{"model": "image VQ-VAE", "rotation_deg": 10, "encoder_activation": "relu", "encoder_avg_pool_shortcut": true, "encoder_widths": [64, 96, 144, 208], "loss": "l1", "decoder_norm": "batchnorm", "decoder_widths": [48, 48, 96, 192], "init": "torch_default", "lr": 0.0021, "merge_dims": false, "one_sided": false, "epochs": 19.2, "warmup_steps": 1560, "adamw_weight_decay_other_params": 0.05}
Rows from block 7 of the encoder, named by matrix and row number. Rows with one number belong to one channel. Each number is 500 + 40 x the weight over its row's rms, rounded and kept within 0 to 999. All counts start at 0. Numbers have three digits each. After the name is the row's rms in percent of the matrix's.
# convs0: first 3x3 conv (encoder.blocks.7.convs.0.weight, 144x144x3x3), inputs 80-95, a 3x3 kernel for each
# convs1: second 3x3 conv (encoder.blocks.7.convs.1.weight, 144x144x3x3, transposed), outputs 80-95, a 3x3 kernel for each
convs0.96 083:550502491518481466506476466480531486517541544512472488542492498475505467494487495478497489495422461554544448495530500495630450465435456488541490559504481495447484459502459473500413414511515496457524509433489491494480441476465461466495460518447514430518519542454555471556481507475514408502550538563484497460469445506412513513494520531501451528500477537492509566464545564504511524500538481575476523529476510496516506498547532547568481
convs0.97 092:535542541533507523506518543514487456477555537530482471504506466448461485437501474543492478505574436457454447531596424508569489482482425482480516453483446461501504502430472415478537501477531513538431488523505488439469488531518458519588536501554485492525534488481439502506424488478452502535519457492505539578508457535406508521522421440533515503489498506491492456462516455459499484484473475499544498510514569510518496478561517482467491
convs0.98 084:478488507519575467512475470464539550532460469516488506482475496550528440494527478488453504507521499535475521458571459472444486520487506523486484489495456524536479383512364500443445482498500549551496564549473539549494462489538508527503475506461545524477587508599525513596462462490550560530481480528518558513489457447522547478498562536464506464460497455440468466460458488463528560503518499516513474443505489457530576492462489494487526
convs0.99 105:509470514485452443501489486523553557576334455496542478449488477509522497513500476477463501571349471498571464507577525470186483477491441508550481541478500521473490556463500521406529546534530495476508491492499487570545506514513472561529501510504512558504571465545575513498495526496512547509481503520472559488507311466529448505483521492467352466510493519491512501466506504461494523472507469470535486548535481492459450510479476536442529
convs0.100 090:505544476507443457516512547528470441475466444562488538458483475502526445522491482498404517443457553536572514531503572450576449502504459469471501506474482456525480507605539452502489567536499465470434524420471451462447480520507488526513567494515457543576532489565549558502453469424491530544497574568473486551481493497461486438500443526450452548486515470493499467507524446517496488457524535473473476493518540560444552507508572443555457
convs0.101 104:531515484566536546518523513454424494425560467522520555482532501512506533494453492527554522560404478504478437462468501500403564518444431514453521481518404503542431469404485525471406498500565519484506505521463483472502519521508509473447506498491487509490491491547524515483566509485522501527497486501433433515476491625485500493496489520548522442474496486488536484475482534501491511514494490463486487511476521525517482486479466489430528
convs0.102 091:552549546507559555488549541519463484548442431509520405485455440474454467519526477457454457471486411486524499536454541435510441503558389523495512583491438466473518482537509443472467470497410450487447594478486506500475541572530556483518478495501559516477502536475528459510528543508483564481492510545497505523481531532536481459519536529489560490533572523541486487462487516544455543472541503518500496498540476504528431451477533525476489
convs0.103 091:491479540530516550466542589519463402550490397529441426536564476485471461464513512501546449552478494488467473500504580576472509506428474420401545485482547486482611474485538542452482558526557549530555488523544499559584500482488560486510480447490408497523428565526513540530559478491550495494535485516534458531644479502546465492551443477594502555527489503476505544509543549500577557468561489484549475497531475575476431540511428477520471
convs0.104 096:510502527499508539484533506496559510516457594502474531517494492524527479531501541529459505522519271592478470477490498494487544410453604474487482492496519455467525502551538550383548475376543526520452508458493537548429528489439498520439536509511523539524462525492479489532556468499512525507515520495518557460460398612532406594461451572485523435533512520501462511507551578423527518457498503500521556516548553475483497535462532519499520
convs0.105 116:489531487535453530503494556504498483517394554538498514476475512509480491504527528493534491470451545460499469477481517468483487516555519530491468477468489510484510501503483577364472462513489506526495489489538519462500508497500517515505505520517514484514492435523454538508495499492495502482526503508527570514494316541490543531483524508496527513520483493508531460467557477485463464480461450457499453477489500545571539531442531533535531
convs0.106 100:496477543542505490528528531538519546531516416458578499497474491512501478557557474399520458545552506510522518390499434450507571426570533444527480450463484513450506499456561396636373452496543487458540461502496513547524502483422535514491457460537505509520450612423470491555498494470526497517461528492402601500529435513456507476510497488445521441503514466471536504495518472423532487475485479515504494519488465499474525544552480495491499
convs0.107 095:535506521522435455464459487427593539479534504471527488529489482497536528424499516481454499496501481465482545505547499560495540562535520452523536484494473519478508412616558526465538483557511538493504468465463450440461525460566506535565508472505580524456488541512461516485535495459523449457523474546601560473469456472478473547545557486465485503494540509614499429470523500483482506475482549536504505526532511508495556516466485507480480
convs0.108 122:512514528499504543472489498521471479525486523532515470491505483507522527492545516534507513501599458478485524463526477520470511469545488508501497485462499494519474487469486515558483479497515483456508505475501489519507497501541500491491450467454509501508529495476516485493510523508508512465516496526473560534474498511485480476487537517508453510511512474501494520507504519504505532492499495514483537472522490492483483527446496521518484
convs0.109 115:500540491531451488507506493493510503491232521491489466469492498490453521478505502518537476540650555485504556535521496544486501509482506511525442473432444498470499507499469429112382466436455508512498517492516513479542489473476565469484555538482517531503491478534455478498504503472489463536518525538479488454537367527509578504483465486467482529472499500536530523476479479494468510501480521503492500523506472488545487458496518504450480
convs0.110 109:569474470538550490510515464478605535524532532504499525508545522494509477483492524530452457434396408484426517536461471514357537525495558485553494541487486499453520456571533550376570470544494519481522476521478492478497510488476490537515502492505460509499411548522538455448472514538510453505509538502504483507482621440521505564508475477504469507469512533490422484483640518528497448500460491482490474511486522514555527534460491476521500
convs0.111 098:536536436599462505548553537493474559536447504489510567483476524519520486497463518531562522506552501448458522523521653484381579541485601534579524518489506502478466468422552492332478554459514475484450488491507487459491472506498453476472536530521555533493496460544468434525465470471511533501491520426524478490455435477526502512501415568554585461474499589492557481465541433448421428505470424509599412506514479483489456505508451443453494
convs0.112 109:477489524512481504497491487448496468638452472458491515495517476497465490492487479519479492475468499494489529569456497515546529515464464492483516511467478504477504472505516442496475467497490479503479509507504506489513514516457524514500498519487508507514724537476497509467472517471518516530511541512527502511682495519478463493478514503466463526509479491513493525440579523554447499486490507502560512531499529457480470412459495506481473
convs0.113 094:482519501478481482490509509540478523536462502529453545473502515561567506543478500445514459436451503530634514514479541441527478436443462476561484573474536481505496528470525504455571435526480531468514476484525488501479562469480506448462480531515466565474510485484513476485467496508510559537506438494561476578528607430453504535478517517514398540510456469499524505512591509528539499503500495485529413500517506543438518551545496502493547
convs0.114 106:455467511480501500511480450488532526474537488523152545480549532483505492535599599506471499480468555409583472520459456560556510428428483506503498498429460534458498554527503433588476535245554534486470476528486545540517530524495453473472484485494480463469449467461448514488518516488495533463553532463498442507512519497424524460563499492567500487476481527430481510517507503404496519484482478498454511509462477522553409476532552516532522
convs0.115 093:524544578570555520501527525458493508439434542419491478489471515483490500467490544503563442515487480490487496510527499484392460505470442537488486508517426455505522536513492452592478508592479534511526524454526491467537457479457532443529566522489444491501473481489531588526482541534528481489498510500509515525508481404520551533537507501545630502465516566511457506479657530470479437477452469500519463491400490549529482562586524498521534
convs0.116 094:489495497498447496532503481532490508555562574474505503530519468518465458498499448494445453538457397495521463477462543427483498541448557459414535456490476452474483509498575503473504534438581485487445474519468536443406508492464509498543519530496517483469514488552525571546550451489565466506512490457471440477521477517496461513493483494498539520512483514542496491535476408525462456441494545422548644525487537527483547491500499465489525
convs0.117 097:576498518503511488462526518465536449511470539545496520485541502481511498471517566560378490477487507540467551511468492535384524486452495436412520476453482460487502498557442534476509454500499432521504489518450487513519494501393483496508473483524459496459499501460510518479525550479491497495492558495468457596515539500428430496438544569538450453480488464551421507455503538491454500524496524467479477434477439492499526492502522475435434
convs0.118 090:507463567455505540493506508485519491505477509523507484411542477482483522463557505561557479548526534535553498496452457561481604497495534462507484495516479469448486497477436521538619527528497504499547559535541539505506470503531553474480510521476457493488498469532499505464494465469550520475543479463465475500542465466491480468496553529512579469511478557492443514518456568542462478555505534522459548472486551496507500505480496466465456
convs0.119 099:513497530447472504462472482517511570489499455497549438500490468476499513496522508552524454487589533504462457551480427469587495507502493465548557504470544468437438485583497475497489401741410454536510453436480498472538514581531546547487466513464510489477471502468470503515537496488517446476497531491512483484527434466566561547480441523520518532467481464480513540489513567507493550485457540528501439513486491475525416501542520482493446
convs0.120 097:472498483499513513454542484492494526505464524551507479504561516525449487467492493489485517521596564469505575534468488488434511526420490537553565508584423530466531474516570544508495507624414571492453521546487519437463542502485465532539497472471505514511481507534455428482509523471533531433526533510555451455532513493459537516563490486490555456503589536505438481515516558484549495498476527506489464493424424472530529491544523484495564
convs0.121 087:582550475536504432554488491500448520542420570514522504509503517524504527522484502507491452548581508517449432470530465476470495494487425502503516526497496531460474500547482504466595548505539484512427508476367481476429469470478512531556480551491534492522540531577510498554432509494419473554475527527493463591472497529526502475438576482456510542491597511537485511598489427554502497500496551487478543504449575498509571490530678513474534
convs0.122 106:483497467486463444505520478498525449472509438491482491510474514516492551580451569502479480519473521547486450423628474514506503490506537497475480514531502519500500503444469531414483495470489518548520482484476477518500459544490478449519494528493489553490442495561449522518497487542514520509513537544505474544502516493527510490502528549490533500548526491491427516518447506443516514490573513466496487520491501541479544510525520501488485
convs0.123 095:539470453476517510465471504463517482548522477514476508495528475513527529546451503500635521567594445565451457503549473444489684520464556534484543515466482454465575517537499429571554503566433438488524527500543540486534440495486482504506549527439573502519497581486460498552488490521481504519543552492488435579463612518594491470496532499450486481458413514547514548470477471496512494464497529526540508520513511477444541488484477561502486
convs0.124 094:524540508511563518575528507534541509503393491465440483494492519524551474497504547441567498509548466482550397443506532584357456541507544464538493472469471452516498517484488568399493503465557519536499529546510511565510583549499500508511576553519537469491546451526506582470483498436535531530506575524525449476537407457513507508479506527446542476497589524497462434538504526559436513499494495479455467493476553542542498517539540483458478
convs0.125 092:504481487511466525509473496498480524543467485477438521573547514494462556564521479495537491499499488531443535486520442570472476552496488521519517457435493498544528518520391499421558554451519445495506511458450469495467512534452571532488524504460501502526527595542467432417522530519449530507528501505519498511454409551503556480479529500495447539497415517504589511527485550467536481475572518482421479599468483529508476519505458508534480
convs0.126 091:452503566517518578482470532551550489468513498512482483509492494523488479514506514605505462574502455435546498489421441387507573487505542446489500535475517471473469609479411465626421465496444511516482486477505546482457481471478519494537466471513464481450585472493468508518529489502530500488563512485462524463506375493509512512531450482502550482440515508461438507509486461498525509511524479473473527513444507517569507477504496520537499
convs0.127 106:521540495544536493509470503473569510463467517501550511539502533485502497527485528491413497392580369440443491540440431530456552540487508486462488489551523519507504445534414554437617448535543475548495496463480451464497482510482528451525500496520487508560517491480442482531518480510525554410532515486506517537452449506518490522509482501488488540507563459488432495496549478478505504463482483496483469500489505482514503525535530482517451
convs0.128 088:470580507479463451558512461488480575508494450432491467508488525472431512514392515532477457492457459496390486465486521524532473500541430457501465524491564512471476506456488543709506488515500524544450502435456514454455441522509468518510510488498459550427471527494473523558504483501477491457483475525502472550529541473499497504509523561510406505507463506496462466506523425442532508547477550452391476487505512482610476531531553471497477
convs0.129 106:540530504538352471499511495497497499487431488506495487537514489525493530530556511518451493446919462540481522531468461551681531504475506478540465530525519450507511493527536464679460477479545494533440554461492476465466556464493475497509491462492484496519466587499509461522506527491561443475538524489501449486461564456541516462502514500525572493476507485513500497542467498483441500507502496521458501513502510486563504478516547480517473
convs0.130 093:493494427527520463466498426485488504484562502512512481464554477501438529502483556473535483488484519526440541520510480469529574484554485472505521466498437576608501464522553466597507476565503494504508511557545458483507504478477481464464389503457503534505530508492538529504519529497466485512491470482471516494452563508515420486540470483502541534478522529481462478458521543442470505481457515462512541446499513533441525407470536454483531
convs0.131 112:526476484444534517527515519464494506483356518471554486510522493492449525531475506542510494508574509416533493527458512508454544465518541476486498501485473466529523483538513479675458462502483524557502515519513512498557518479505530521439504524482481552519472239489496511488489545479537529518484510469512510514526429460492476554526489499552486478566472492500488487511471532473506522535504522511526483496521495484486504447566470462520441
convs0.132 091:453487519496446463543485480531505501530521478500535497493435473557533512520459472480504509500529480554439481476435475440526445500530528476492474449492555516563486469436557412558496499528494510467526571549547545569478492495518484500485492484476450440443494523513536563550520505484495492514513548542444528530398564488530467482537509488454452470487537521462541472462478475526541495551522535522489575484498493475511501544526501524538460
convs0.133 100:490498508565541484554564524532515440379543547570470466481500496459471460470476545503438545603472491523418482521447488511541456523458497515486489486498462530496448575504348532617529460519596567497508426504495522564488478484510488508518489536544524578536415509471438585504503517474515450443501491497527443484473540433440458457525518494512530493478456600485587521486454521483543535480534502481466472510503451523529402519546534464485508
convs0.134 103:573459490528445532475513500550491521505486487452484515490513466555480516515519552426532464469523549545469542480499503543489510600434478464564475527484512471514502508390488601429464540517432483453457536508409531503404584492487502507582491518520476502489553422495486460488499536499494523504464499490455566502579343563533477431526481476480593490532515509529458486594536458497468491512509486449498514458507510525560527506585537524537526
convs0.135 105:494445527479542487489450505476491498539466522536561493521489506506480488513512530442499551390521460449511490480532502441568506523451511519535469481545474558489480514560466465482540482515424461444544463510502476516581485539525542562510473504499557508471549540498476466481544549493480549468445499516472454530514567497524503491502515458544482488473544474524449472478482544502520510499491521505520505515485519478472476504512513550469496
convs0.136 088:449483426514515511453503533511448448525487534534537513503532476483483481480474486559492470516482546491548535465611476525505603547582467470466523518513515530501548443645438462489641476568521556514536524493518465562467492531501463483464507454502506469490535434461552508535490501488507537505515508441489546497596469496548487473567509549548501505486538450453513506454415479458446440515472443456603516477510513510524525499512511477493496
convs0.137 096:523498444528495509496553517445539538491489532458509463488468470491466493517481514497543520446561558503466517506530517560360373534512488492532476457531466545479487447576562535273481540545458520549494531474487558523481500496506523515560544525510519515455495537452539422447465469511557505485554489504475451432469530448519399493513487550475452526465503551462565513525507463512539535504500503482481486503581508556493506532464530500457549
convs0.138 095:508461466496468462441489511531546502495483469443480444499532555465481506463470518510505554561480532489503510499517431468629500469530398447511512528546480502486537469490528465513489481535522616552540457483436468504470496497509502498534549551564536497501507490460464427440488461501492451416543542491531476533488610525546546488516491493452563544465542559441449483475462606537472465486477434474489486572484461539562578518539578445475513
convs0.139 094:432534503538515504523522494588474483461430486544486473485547458497517434534507495566485552496507508450481457512516549482369432484394503518502503459494484522507491561525493507485411495495450548543546524511543509487451533473426475446534522471529434475472456403471498499533505502522548411462474450495497472584508463570546520474528489564498453503462452495478521514494541450484516508511502483563461525530535477576506544463481510515564490
convs0.140 136:518514504495512489496496528528437499445602399523446534549503521521527512511540478453527480569363487511542484473498489516364491519489494527490514519492457541480482523478513451390473495463496498454498487485496492523536487473502506557461466495487478494512516424546542538490502487486490459520546529498483477489544499517476514495482500525531450499549499522493480503523449540500537489521494467529510494512505541492455502511551476503478505
convs0.141 102:499422476504482499452474464468545500462483470418520516528466495467479469508575528505502517559577252520533508450497471526478360450487515499478471460470534498486443502469450423576476541514557543473438495512468448477508545521523519536528489497510494545469504498600496487493423452471506479557487494550479479567470538536492500567438487478550507372534504505541493472535482490447438481445459507529454534504499468525496558519593513437471552
convs0.142 099:561498514505487515483508499494508493574464394473481503545515495473509454532530494394484447426463497468563469473474471431425529505465535480545509520480565562452486499503475559502455466519519488497437522495482534484511509527485530482474545518478497514483495405544525527461553508487521429546532495496497547488541402519546508484498497521462594516503435530503539493475586548524499456521485460521505430519448528473590559564567505499531512
convs1.96 090:426502483535595514499546552505553576524575569535512478455526509477495515499516537472464411504532537448496501480519525584489492540527467451541485568505472512556536458495473454498512507547467526503513542475477542446472521536531504458505502478510496478467508501505514449530489510462534481450536529547436557476536415447496486477562497461511501495525524518538435562502443519503553485450449502495500528565565521465515497511531532466407514
convs1.97 094:516516478502568473516502509516476453487508510482509535516490480567517479437501533519484573448405556537475486552525514542407516506441501530514596641503493456480541478533508478459515484437488537477460506494482488548503562500474525556541482527452538591499445482537535435496464543522436513427507519469557415495556469470506542491492545508615456403476544532485507505541448577523479468539495474474528475505494442539527507548517498495495532
convs1.98 090:433480442501516509479522525464468470524511487481531527512575480449557471474402516455464485521470513486503522536543450496570512484455496532433447482497499507508443507520512469533479412496476513494553424462573463456551497544519503582493515565542601561539534533530476526499480527534513501537543435549480464544550512526565513524462418380486513545499506479457531550476515515552484463560559491561530525492506474572600546522531568506490522
convs1.99 096:529537525501500499445519478461494569454450495545594500505491521477561483492484581512481560591389566499556483558512467498685533480518479463516496456545522442442469519504538489480518485590480587553519469508472484451491537516517499545523524513503474477562504486525497506493554527496540497535524484520529497462509431473462520500500505463475431521512558484497543552487598483557533471485462458489518423478475465486483525481462501504447521
convs1.100 093:522610552488466505457451492527445500447465497483510460512511467473469547512494496518576463535529529513527465539487522554482542474487534484465576499440457528548491477548526518492454526554481449455470464475467515494467527501519468493500516457436535542543493512495523460510511481495475441507430435468505459456551495430552473526542535484510485475441436517486552454538496468483428486505525513464542461490468490425386468406417470463584469
convs1.101 099:538508511523506535493476473502444520441486462518489452520509502493553500455418474489465512568533456509432489523520505415496520507478493546395502484470506458538439495535507496461494513479486492515454512513511462466494510491522526477522521512495483516506515514536462485523530507465466514504519522504521494547447513525544442506538520505429514533526465499526510512500505538484486504506490490485493522499448526500497573461504541508493503
convs1.102 090:474538530505489453571480526382456507505535518544523554535543537509524566468570514469531493536606493512561492521501529507466575526464438527559486500515482420519416525457475438528434499444455532529472485477501490530518466483430507482483484454501600435518414495474480478538476563514508457456487474477389548449492538498554515475472577511534474535498509527427539509521491481479474400493512565417478485486508488515457476447458498531518530
convs1.103 097:514483495486471553517505549528565546515525603568464585470502495521512506558494528537492543466521551527477459480543490509487491526444494478490539474516482488543519491482534517477560542459459527487436480448419512491436546484497544514532571477546526513521500553438473512466536547478491506517497501486486455500489552580530530540444509497474525561473464572509490499518498538479507484524549464532590477521575455515512500610471434550514417
convs1.104 096:446526501506523513536514455482457559409495592510473549429483490490522451517512453460492464644519520542530466446532502502488469468487550440484544419456524490445520554432479572516482507501524464486441483463456459468484492463517611550518521502558572474469526472426522503458548485455614526448567580470482497531430467567478509528498477501406503475504518450517541493562527490544476509502534480554481494515481467488474473497497459498516476
convs1.105 117:543485510512491524467496462499524496516535507519502476514559422480489443475505507508472489522489494514503520477514488500688483514502526482530521450598494568518474484493485533697493500487505521443498522527507443496486497526557493550560531528504472511492493385523504528490515504543474396517565506516505504484496652461468498501491526538556448475518495512513484515503504496568473521506508483437475511470485488465507451439459454494431469
convs1.106 093:460516493498498542522506498485502509472555523482469490469423483413517579443507492513430446459502452576536470470443537549398535470570556484569512603441456461456563501490497567543499467496468538506536496466546531552534524499490499528558489521437500470526414586506498499564494480541458504523541480397518532475609430485465468450493515526500498488495515529484481569490471513497527536470448471517529530485543492575516523485506532537522505
convs1.107 092:493470464486507498568487523508535531453559575490492447472464458534503473514513454404531436471507546556517365451491473455523464495507387530441506475459437475454536437503484520494505513479656498523533479473528563504473477442467519457461480522488527500508504549444459470637488516556474460487471486494518468516518535548472550422437522535504483512439581509450460502528455486470451567560553547464466507527487482584497545506500475545483468
convs1.108 142:489522506496439500520511496521494509503503505507459541522489492474454468495532514505548542525441548478514531490451503498525499534474504462554497509500521538455463489485474486511488517461512518518518466605503508465484510527489495432480488553486480471515489589481494492509446452455523487484490501509510463466483576461519508504528498515483467531531514495503508504526455498524539524554501507465496488459466525502467467498368521510508502
convs1.109 117:458490550493414469492539506511434495413583508468473506545466492464549533519484518479439479480475417487487493472492530483523450481473454552541535505521500524490514476426525402282399432461511484484537492501499529512491525482557472488495438504483518476490501578465533468504481487465479528471516482500510631522592416581472545503496524518495499528500502501534519519499594518511452464534466474484490510515468494495504504469562483522522488
convs1.110 116:513505530538443555474532514507477498548368500509461493533558461528521508523521498508485478491559553500477522490529563535338548543511519467529450512471460493463503502474476505734521529514467456446432504494514526491494455479510537542498488476539473457495506420479442480498509450495492544498503403463528542452474448526515476530516519453520402531474478490502507489398487491513506526488542477464477504482507493476481531487554451498540476
convs1.111 098:542549535471459520433484493537581490541507456463508529529495434433391428518540509466569538492536512446477484492478555418503518431493498509562461486469538544468461451453535440458489496406527510557535533519503533470454438507485528464536496542536516500466550588531483516533527537583484475474547524534497514560471510485526517499554541517510387544533387487491551513486520500440519539555514467531592474469482529559508466535410493562500488
convs1.112 116:525512503468510390466511491501446511488505403510477498469537458534534559499530494474500507499485593470507492525480520512505412508513471454519489518522385487491538508488503512525505492523525507488494437486466514499493466550505510493393512539511511483527540547621498524535490497529520512459494478521516493426516487440515468478524493503501467536497519452542485506534504523504496501573466510460491522542493490513498493472499565514494526
convs1.113 095:481473462450502498466506536480555536477432533461497443484572532517496566451555499481501470508633438468488558533476546559422610470566479558551605468505592527515534499535509512535490521502510477482515498519518531496476493481516460458475496461543470498461504509502444541474519501544494482521523494537523555461500498484554467559498486506548416528477524519491455514544475518510425516499485461460555474510483491459470461518332475510488483
convs1.114 103:487536498486551564513529522458515478490526523532492534469533486529477518449572538482466477468510527489464500466622493477460560507512513513518477539561478485498485452818427450443475514444454543554554538487549522490493478471490477503510525493492453576420497462469475509477505495521555483510462508498543417545553519533514462486521508480513477564508474511493541565454459527503496506486486471482495478539472540479507487523551467468519490
convs1.115 096:524587501478487514570531505504515516479466576524526524500448470468517445470480454513488514478538541477512473586512470517550494556459538440477542547433466493474561523557469539656477525541457528530453500507506467476470467547510489499517515557475518512512544576516539463484515448488505486519509417523516525551542564487505487501542535541508347588507545539571549477527478535415481466528514503520549451496489430500470480489473497499497508
convs1.116 089:477518505506485530503517502469505465513495482474555503508508446457502475503495508484460522477478508505503524503518441568525493493485441530484523506537501477547432554470469544476477576465479531511509515477505505502592558529465525459477512496519511497500488488567451503559489519482479521487519541581551521472522465458481484491507508507541501542520516469512539415596499469482463487603518462584500418565502472511497486448480516438529492
convs1.117 095:485491500475497509555507475556452481531498501509508587468540546513552487479455490475416505480583538487491548502555474509566479525509500482504491514569527511521621510482455496463505581481471556517571528489524524533517498478456507573528492528481453535535493474463502493501447504457516531487540540480471486449541537535525472583495570435510483496514527422544506483474543534470490491506529491547476474531502531524465486429544479448525545
convs1.118 093:514538505498560538489469533456481455536477514464569482489462495415518520447493521495500478525505507510402490473481470419501472473509526468510523438508535436522502485499481506470543498500467480506488509456416470496475524539507547538522541520480472518501510448498524489424495555480449552536541577506515477532527526535527507507495483490437531566537562465494438510433445498522534506523455499496403458560464479521503471537489473549479492
convs1.119 096:489448498468553496485503449454493484498447423524505427542492580556518472519528471477514490508417462511496508491488463481466514533508489527559529480528492550555517445597430483424503551538465476564534488413497541539504406497466464444494529577468458508450519520455454539484523535573490577551519514452526530516454484543520496531513443473502574508463504487528494532510541562462501505527543527464546512480491514467479501519593496509498498
convs1.120 098:499404460448478467487484508475483466484446446503476511535576538514591526536531477522447567557527522500516499497537475475487502507509479544385512480454507504493542464539516472440503547520498488444465500516547541500547543497488505461485499401423520535495475448519452495441567414529520433527524452482526479495555467523486535489526519502509495465497517519500506476511537452501498498496514524511510541460496473508464510510493532534539472
convs1.121 100:506466520551564472495536528401468494422394462423469493443463479477438513500487494514515476551489460511518507571540543489525517520533527523574469465539444517510470475557552547542492450556519458453461445483490461529556521451517538450545505502486511509498508522500507485524519495479517521523475482485507493505460470540485502457563565505568529511511518526490432455475436418501484463551449551483481576523504476452466512399502524457520559
convs1.122 106:443519479498451476493420414431437492472485495486513513509495532493516481427489491497505478516472506503551505491498514490519500462456486550563505509470533451544556461496516508434531448439447522500502474532509509509533517532516516453486452457485528531469519519456500503521537475530498519455524548493531523528467576504511478527520489513480523479507583498465551519542589483560542457515509502503499489582560467486441466477437448475446441
convs1.123 093:457462514499475469521430460500498540501496572439489557478462458420412470464525480494499544527473461443462526510523469412439507470512508478547541544516560459523492482481479561565461472525481482488484459410525493426488452527423513502444406502441538527499507499503533506520558495542534487477531480519461467537615509483490464501493483472517491480480537508454476531550550483492509546524462456508455438528419500609481497534490526452492531
convs1.124 090:556508545477554506572483504479473450531513407505493476538534487545565505455427477536523540485494516466466483534482523507482447488523529478492550455497512464468550514525581500413539529494475542578506568527544512534533548509605522488529507514496532574489534569525508451486466503447428371506446507498475438464453476484535573534506529474499539467557530507535476523490545429502484488508479516459500504536551497472522442471502475510499491
convs1.125 093:437520532535528503512548466470431486457493481488544447492531455483521523506518524465531457505460485493471500528518477513486509479508514465428442469490526454462497533517559585468520443545501467502522496424463461487477520528524478511457425530532478503514508533484460475504516552480476425585473458515477502451518485469454495531473479461508429519505528486537436520451533461496528481488498469478436482508584413522481541495514512525474554
convs1.126 099:516504492510508427475493476486463547488464521494426543500519523513523546470495545579507476558528466510505419470506494529500414491499515521493568485555420449553539472515486508526641505478451519484498498482467513509565422472479456521481517563493477520519440465627525498440470453506455464493556555449536567503555474302455487502535494510546502529480438452461466502538474462472552538534528502530483513495481517513441503501489550502491547
convs1.127 111:497523485521487567513500503487471523525520494459494534526470480466492469508508521507493502479770504481502531476504504502563508546480492499527519588522499522456498521516482493508514475448519513465542475539537510500498561517476503492523526491464505473479475555485529474509515496553481471459491515481492517513551399476493530490518539531555385521512507535476509544457480525499574481512500498504445523470468481493488536543415510518488499
convs1.128 099:516466527497493477481537479455458482515564511550467475478456542513571501522598485495571529488497534484478477517495470501520451468483518464528481487403429514443434471465468545564570537547511529487589541504510515575586485513534493507507471468442511553501517481488515534523498497472532518496463526513511503471484532497494493520439487510492453508553496496537462559506508512464499514451455460472448443477480553542606492528672520572590511
convs1.129 118:491503495521369548484489471503489436522541488490452473482492481452512523506468509520540444587153576518546482474495445480375439487513436471508493489463491542542460523466534498571472510525509484491526454543539508522506458515477476530492509489499515483521532373526499512523529501481519548479513515533466508521481490422484510506478514490520395550500526478530493505425543515490496477504494511498497474502514483490500506498597536488450510
convs1.130 092:482553563490540566502495581515509501529454528527476535481508517423533560488500564482572559453449470519480479496508500490555489514469533538416519447511493496512519513519522498496458496457494499510471561542497527511491492520498498457547525475496572476516529472483453498567487552557477593478556495537463513470516502463463499475490462485459517506442513505535574535451491575471511569447464481541441530450544477534477469458554577461477530
convs1.131 120:516472495525536489493505510501457450547590501537463518486458484465549438487461452523491525478643435482484485517469527509398527500501469506487530551617508505517517532521494512318475496468516497500525506536503518520498482490517544427532550505498488479500475444470513476475510480476485488568519505529514485536505594509490515496480484514493587527493458505526523515471479506506512556488500482464520524472555512485511506466470550509538477
convs1.132 094:443447503485454462493494450494494515540558508536550526504495483509472509523528526530584550483425446501566535498482450528477478530564576464460472540552520538496519524520520511522377515474499540558563486536520520478514541575548498465479555508498570543595495500517400461436528450465488455465482514494440397379533588502561547568456517477466510478526525530519517547519526557476507570480572556510477481527477500529454494495500452486481510
convs1.133 094:498533513424528480497450473463455446492480429486505536506480454487520421532506494462458528473465527534588464413543522506514451553521461541463436509574528540534536494543523441615554541471520492528500509474490511469501544458464470475472478517505558542480490464528422567554530497514522526399517526495479416510453548521575468537545448483446547514540525559421550475502556447447508426426564514525465491536513493453513495532481490605509510
convs1.134 096:538478438495500497516529534587485523514521521464543510532505515507469501522467562473502523492567561507502496516494436512501406499470510477511500483464511574411483498468524532420541491533478466536482441478545467464456500474431606548544487482542458496502517486539469507525497485465456498502485449560542495494491469485550555461548427466472589394487556516554529538573519429573504486504521487439495529409492554469475500422492479473471430
convs1.135 108:509557505520526532501533463500506488462534495475473490474484527513513507517519464524501486440538495486476556527556506529392517507501510536531423547532508569539451518530516473481504468476514555500431565389394554473379435527518376538548467466475491472525506517519450521557495535517404463527470455487524502477517402462530588491569505504502478525524471498465499488403376542486433503452502520518540512508537460484481405522461490485528477
convs1.136 087:496475425515508519504495485573496495619489441494546483524528488554416441470494536505492497504499509453475498499487501436458498581459512523370557540525537532547495469566535520508512481560485512503477466463466494418455498485530495519529448504489494525499441454528510459487490490519405497560501536548515487545556512499479564485510526469480543521504515555519512474461445424504469453482556560589518518495422473509475508471538474489470451
convs1.137 094:514478446463490457454494482478454446486514454494561472522440528448568564485505493492490490395658450467482510489521501511545505497484490493529490525478512548489371452510530411553539531478501515502530541459468527530437424523488549431524582517521504488526459575483469550482494511499448464520512495485513515543529367507544502513513510519494448489551512522493488517517561451431429555491474546473471551517539530478516445432560505533568468
convs1.138 097:514493490474548519501494481527503488494483524556545524527540559547590449490511523522484511395507495463481471520506469453465494528542523486483503468443518533559506552505504491516507492484517459507423450457462557585530494543517470429558510488575469460508485436514527477486542543475513563507486507528558529521552618469548532535516490462439511439485485467518514546444517531503531603496533570519467548495567513495519501518596455368512453
convs1.139 089:425506501447523564556591520563497477468522523443502519516490474537523469539557508503472520486475523473472521512536549532633533500523523550544517528459557487559423430431494449469548542528529502450492440420454435445457547472480530437461467515496549503505483503530456510477436547492501438469467512483511443507523467527484452503472457470577509525566482550459460498490488462502503523529502489482480463538512487559533486518487394463488452
convs1.140 121:501527524517481525475515515444476464546393496483496456464537508504579519498498504504515499545369507526514505491517491533464554509557494458472453472425519493545508492560511602250599511587524492485507505527484508484520506489533472517472539504528528531503532322532463525483499461470528532462446498434489459499471708448480477467506466464480474527481464451459442508476550507486503477492535517533498507464497509558520519531447525490535503
convs1.141 092:476459434486476430455472556491475440495471506464412551487469495529459486500498493481494550360552498508516542503478495659468473551472496494515544499577512560551470506479506600509445472497503504460485472494615502498518574540476475504537518538475460485517563521490488473463469516511530535434513536494527549496440533472512499497475422473491527524476501516540513559480484508497488463499479493532527572530518526477542598510473552486510523
convs1.142 095:536500519534503442494518452482472493463434506508434517561503531538555563583577508488514536555472508519539493522498519496474531523520521505505477479531413506473492490501519548494482439500592490483551489510534487492503500514554544520474519549512474548511585512441494524478477504462422536476503500460522496547468452523488538520551478501492463518524545556437536535481498522493515541524493471563566468472479477459463490549562540470464511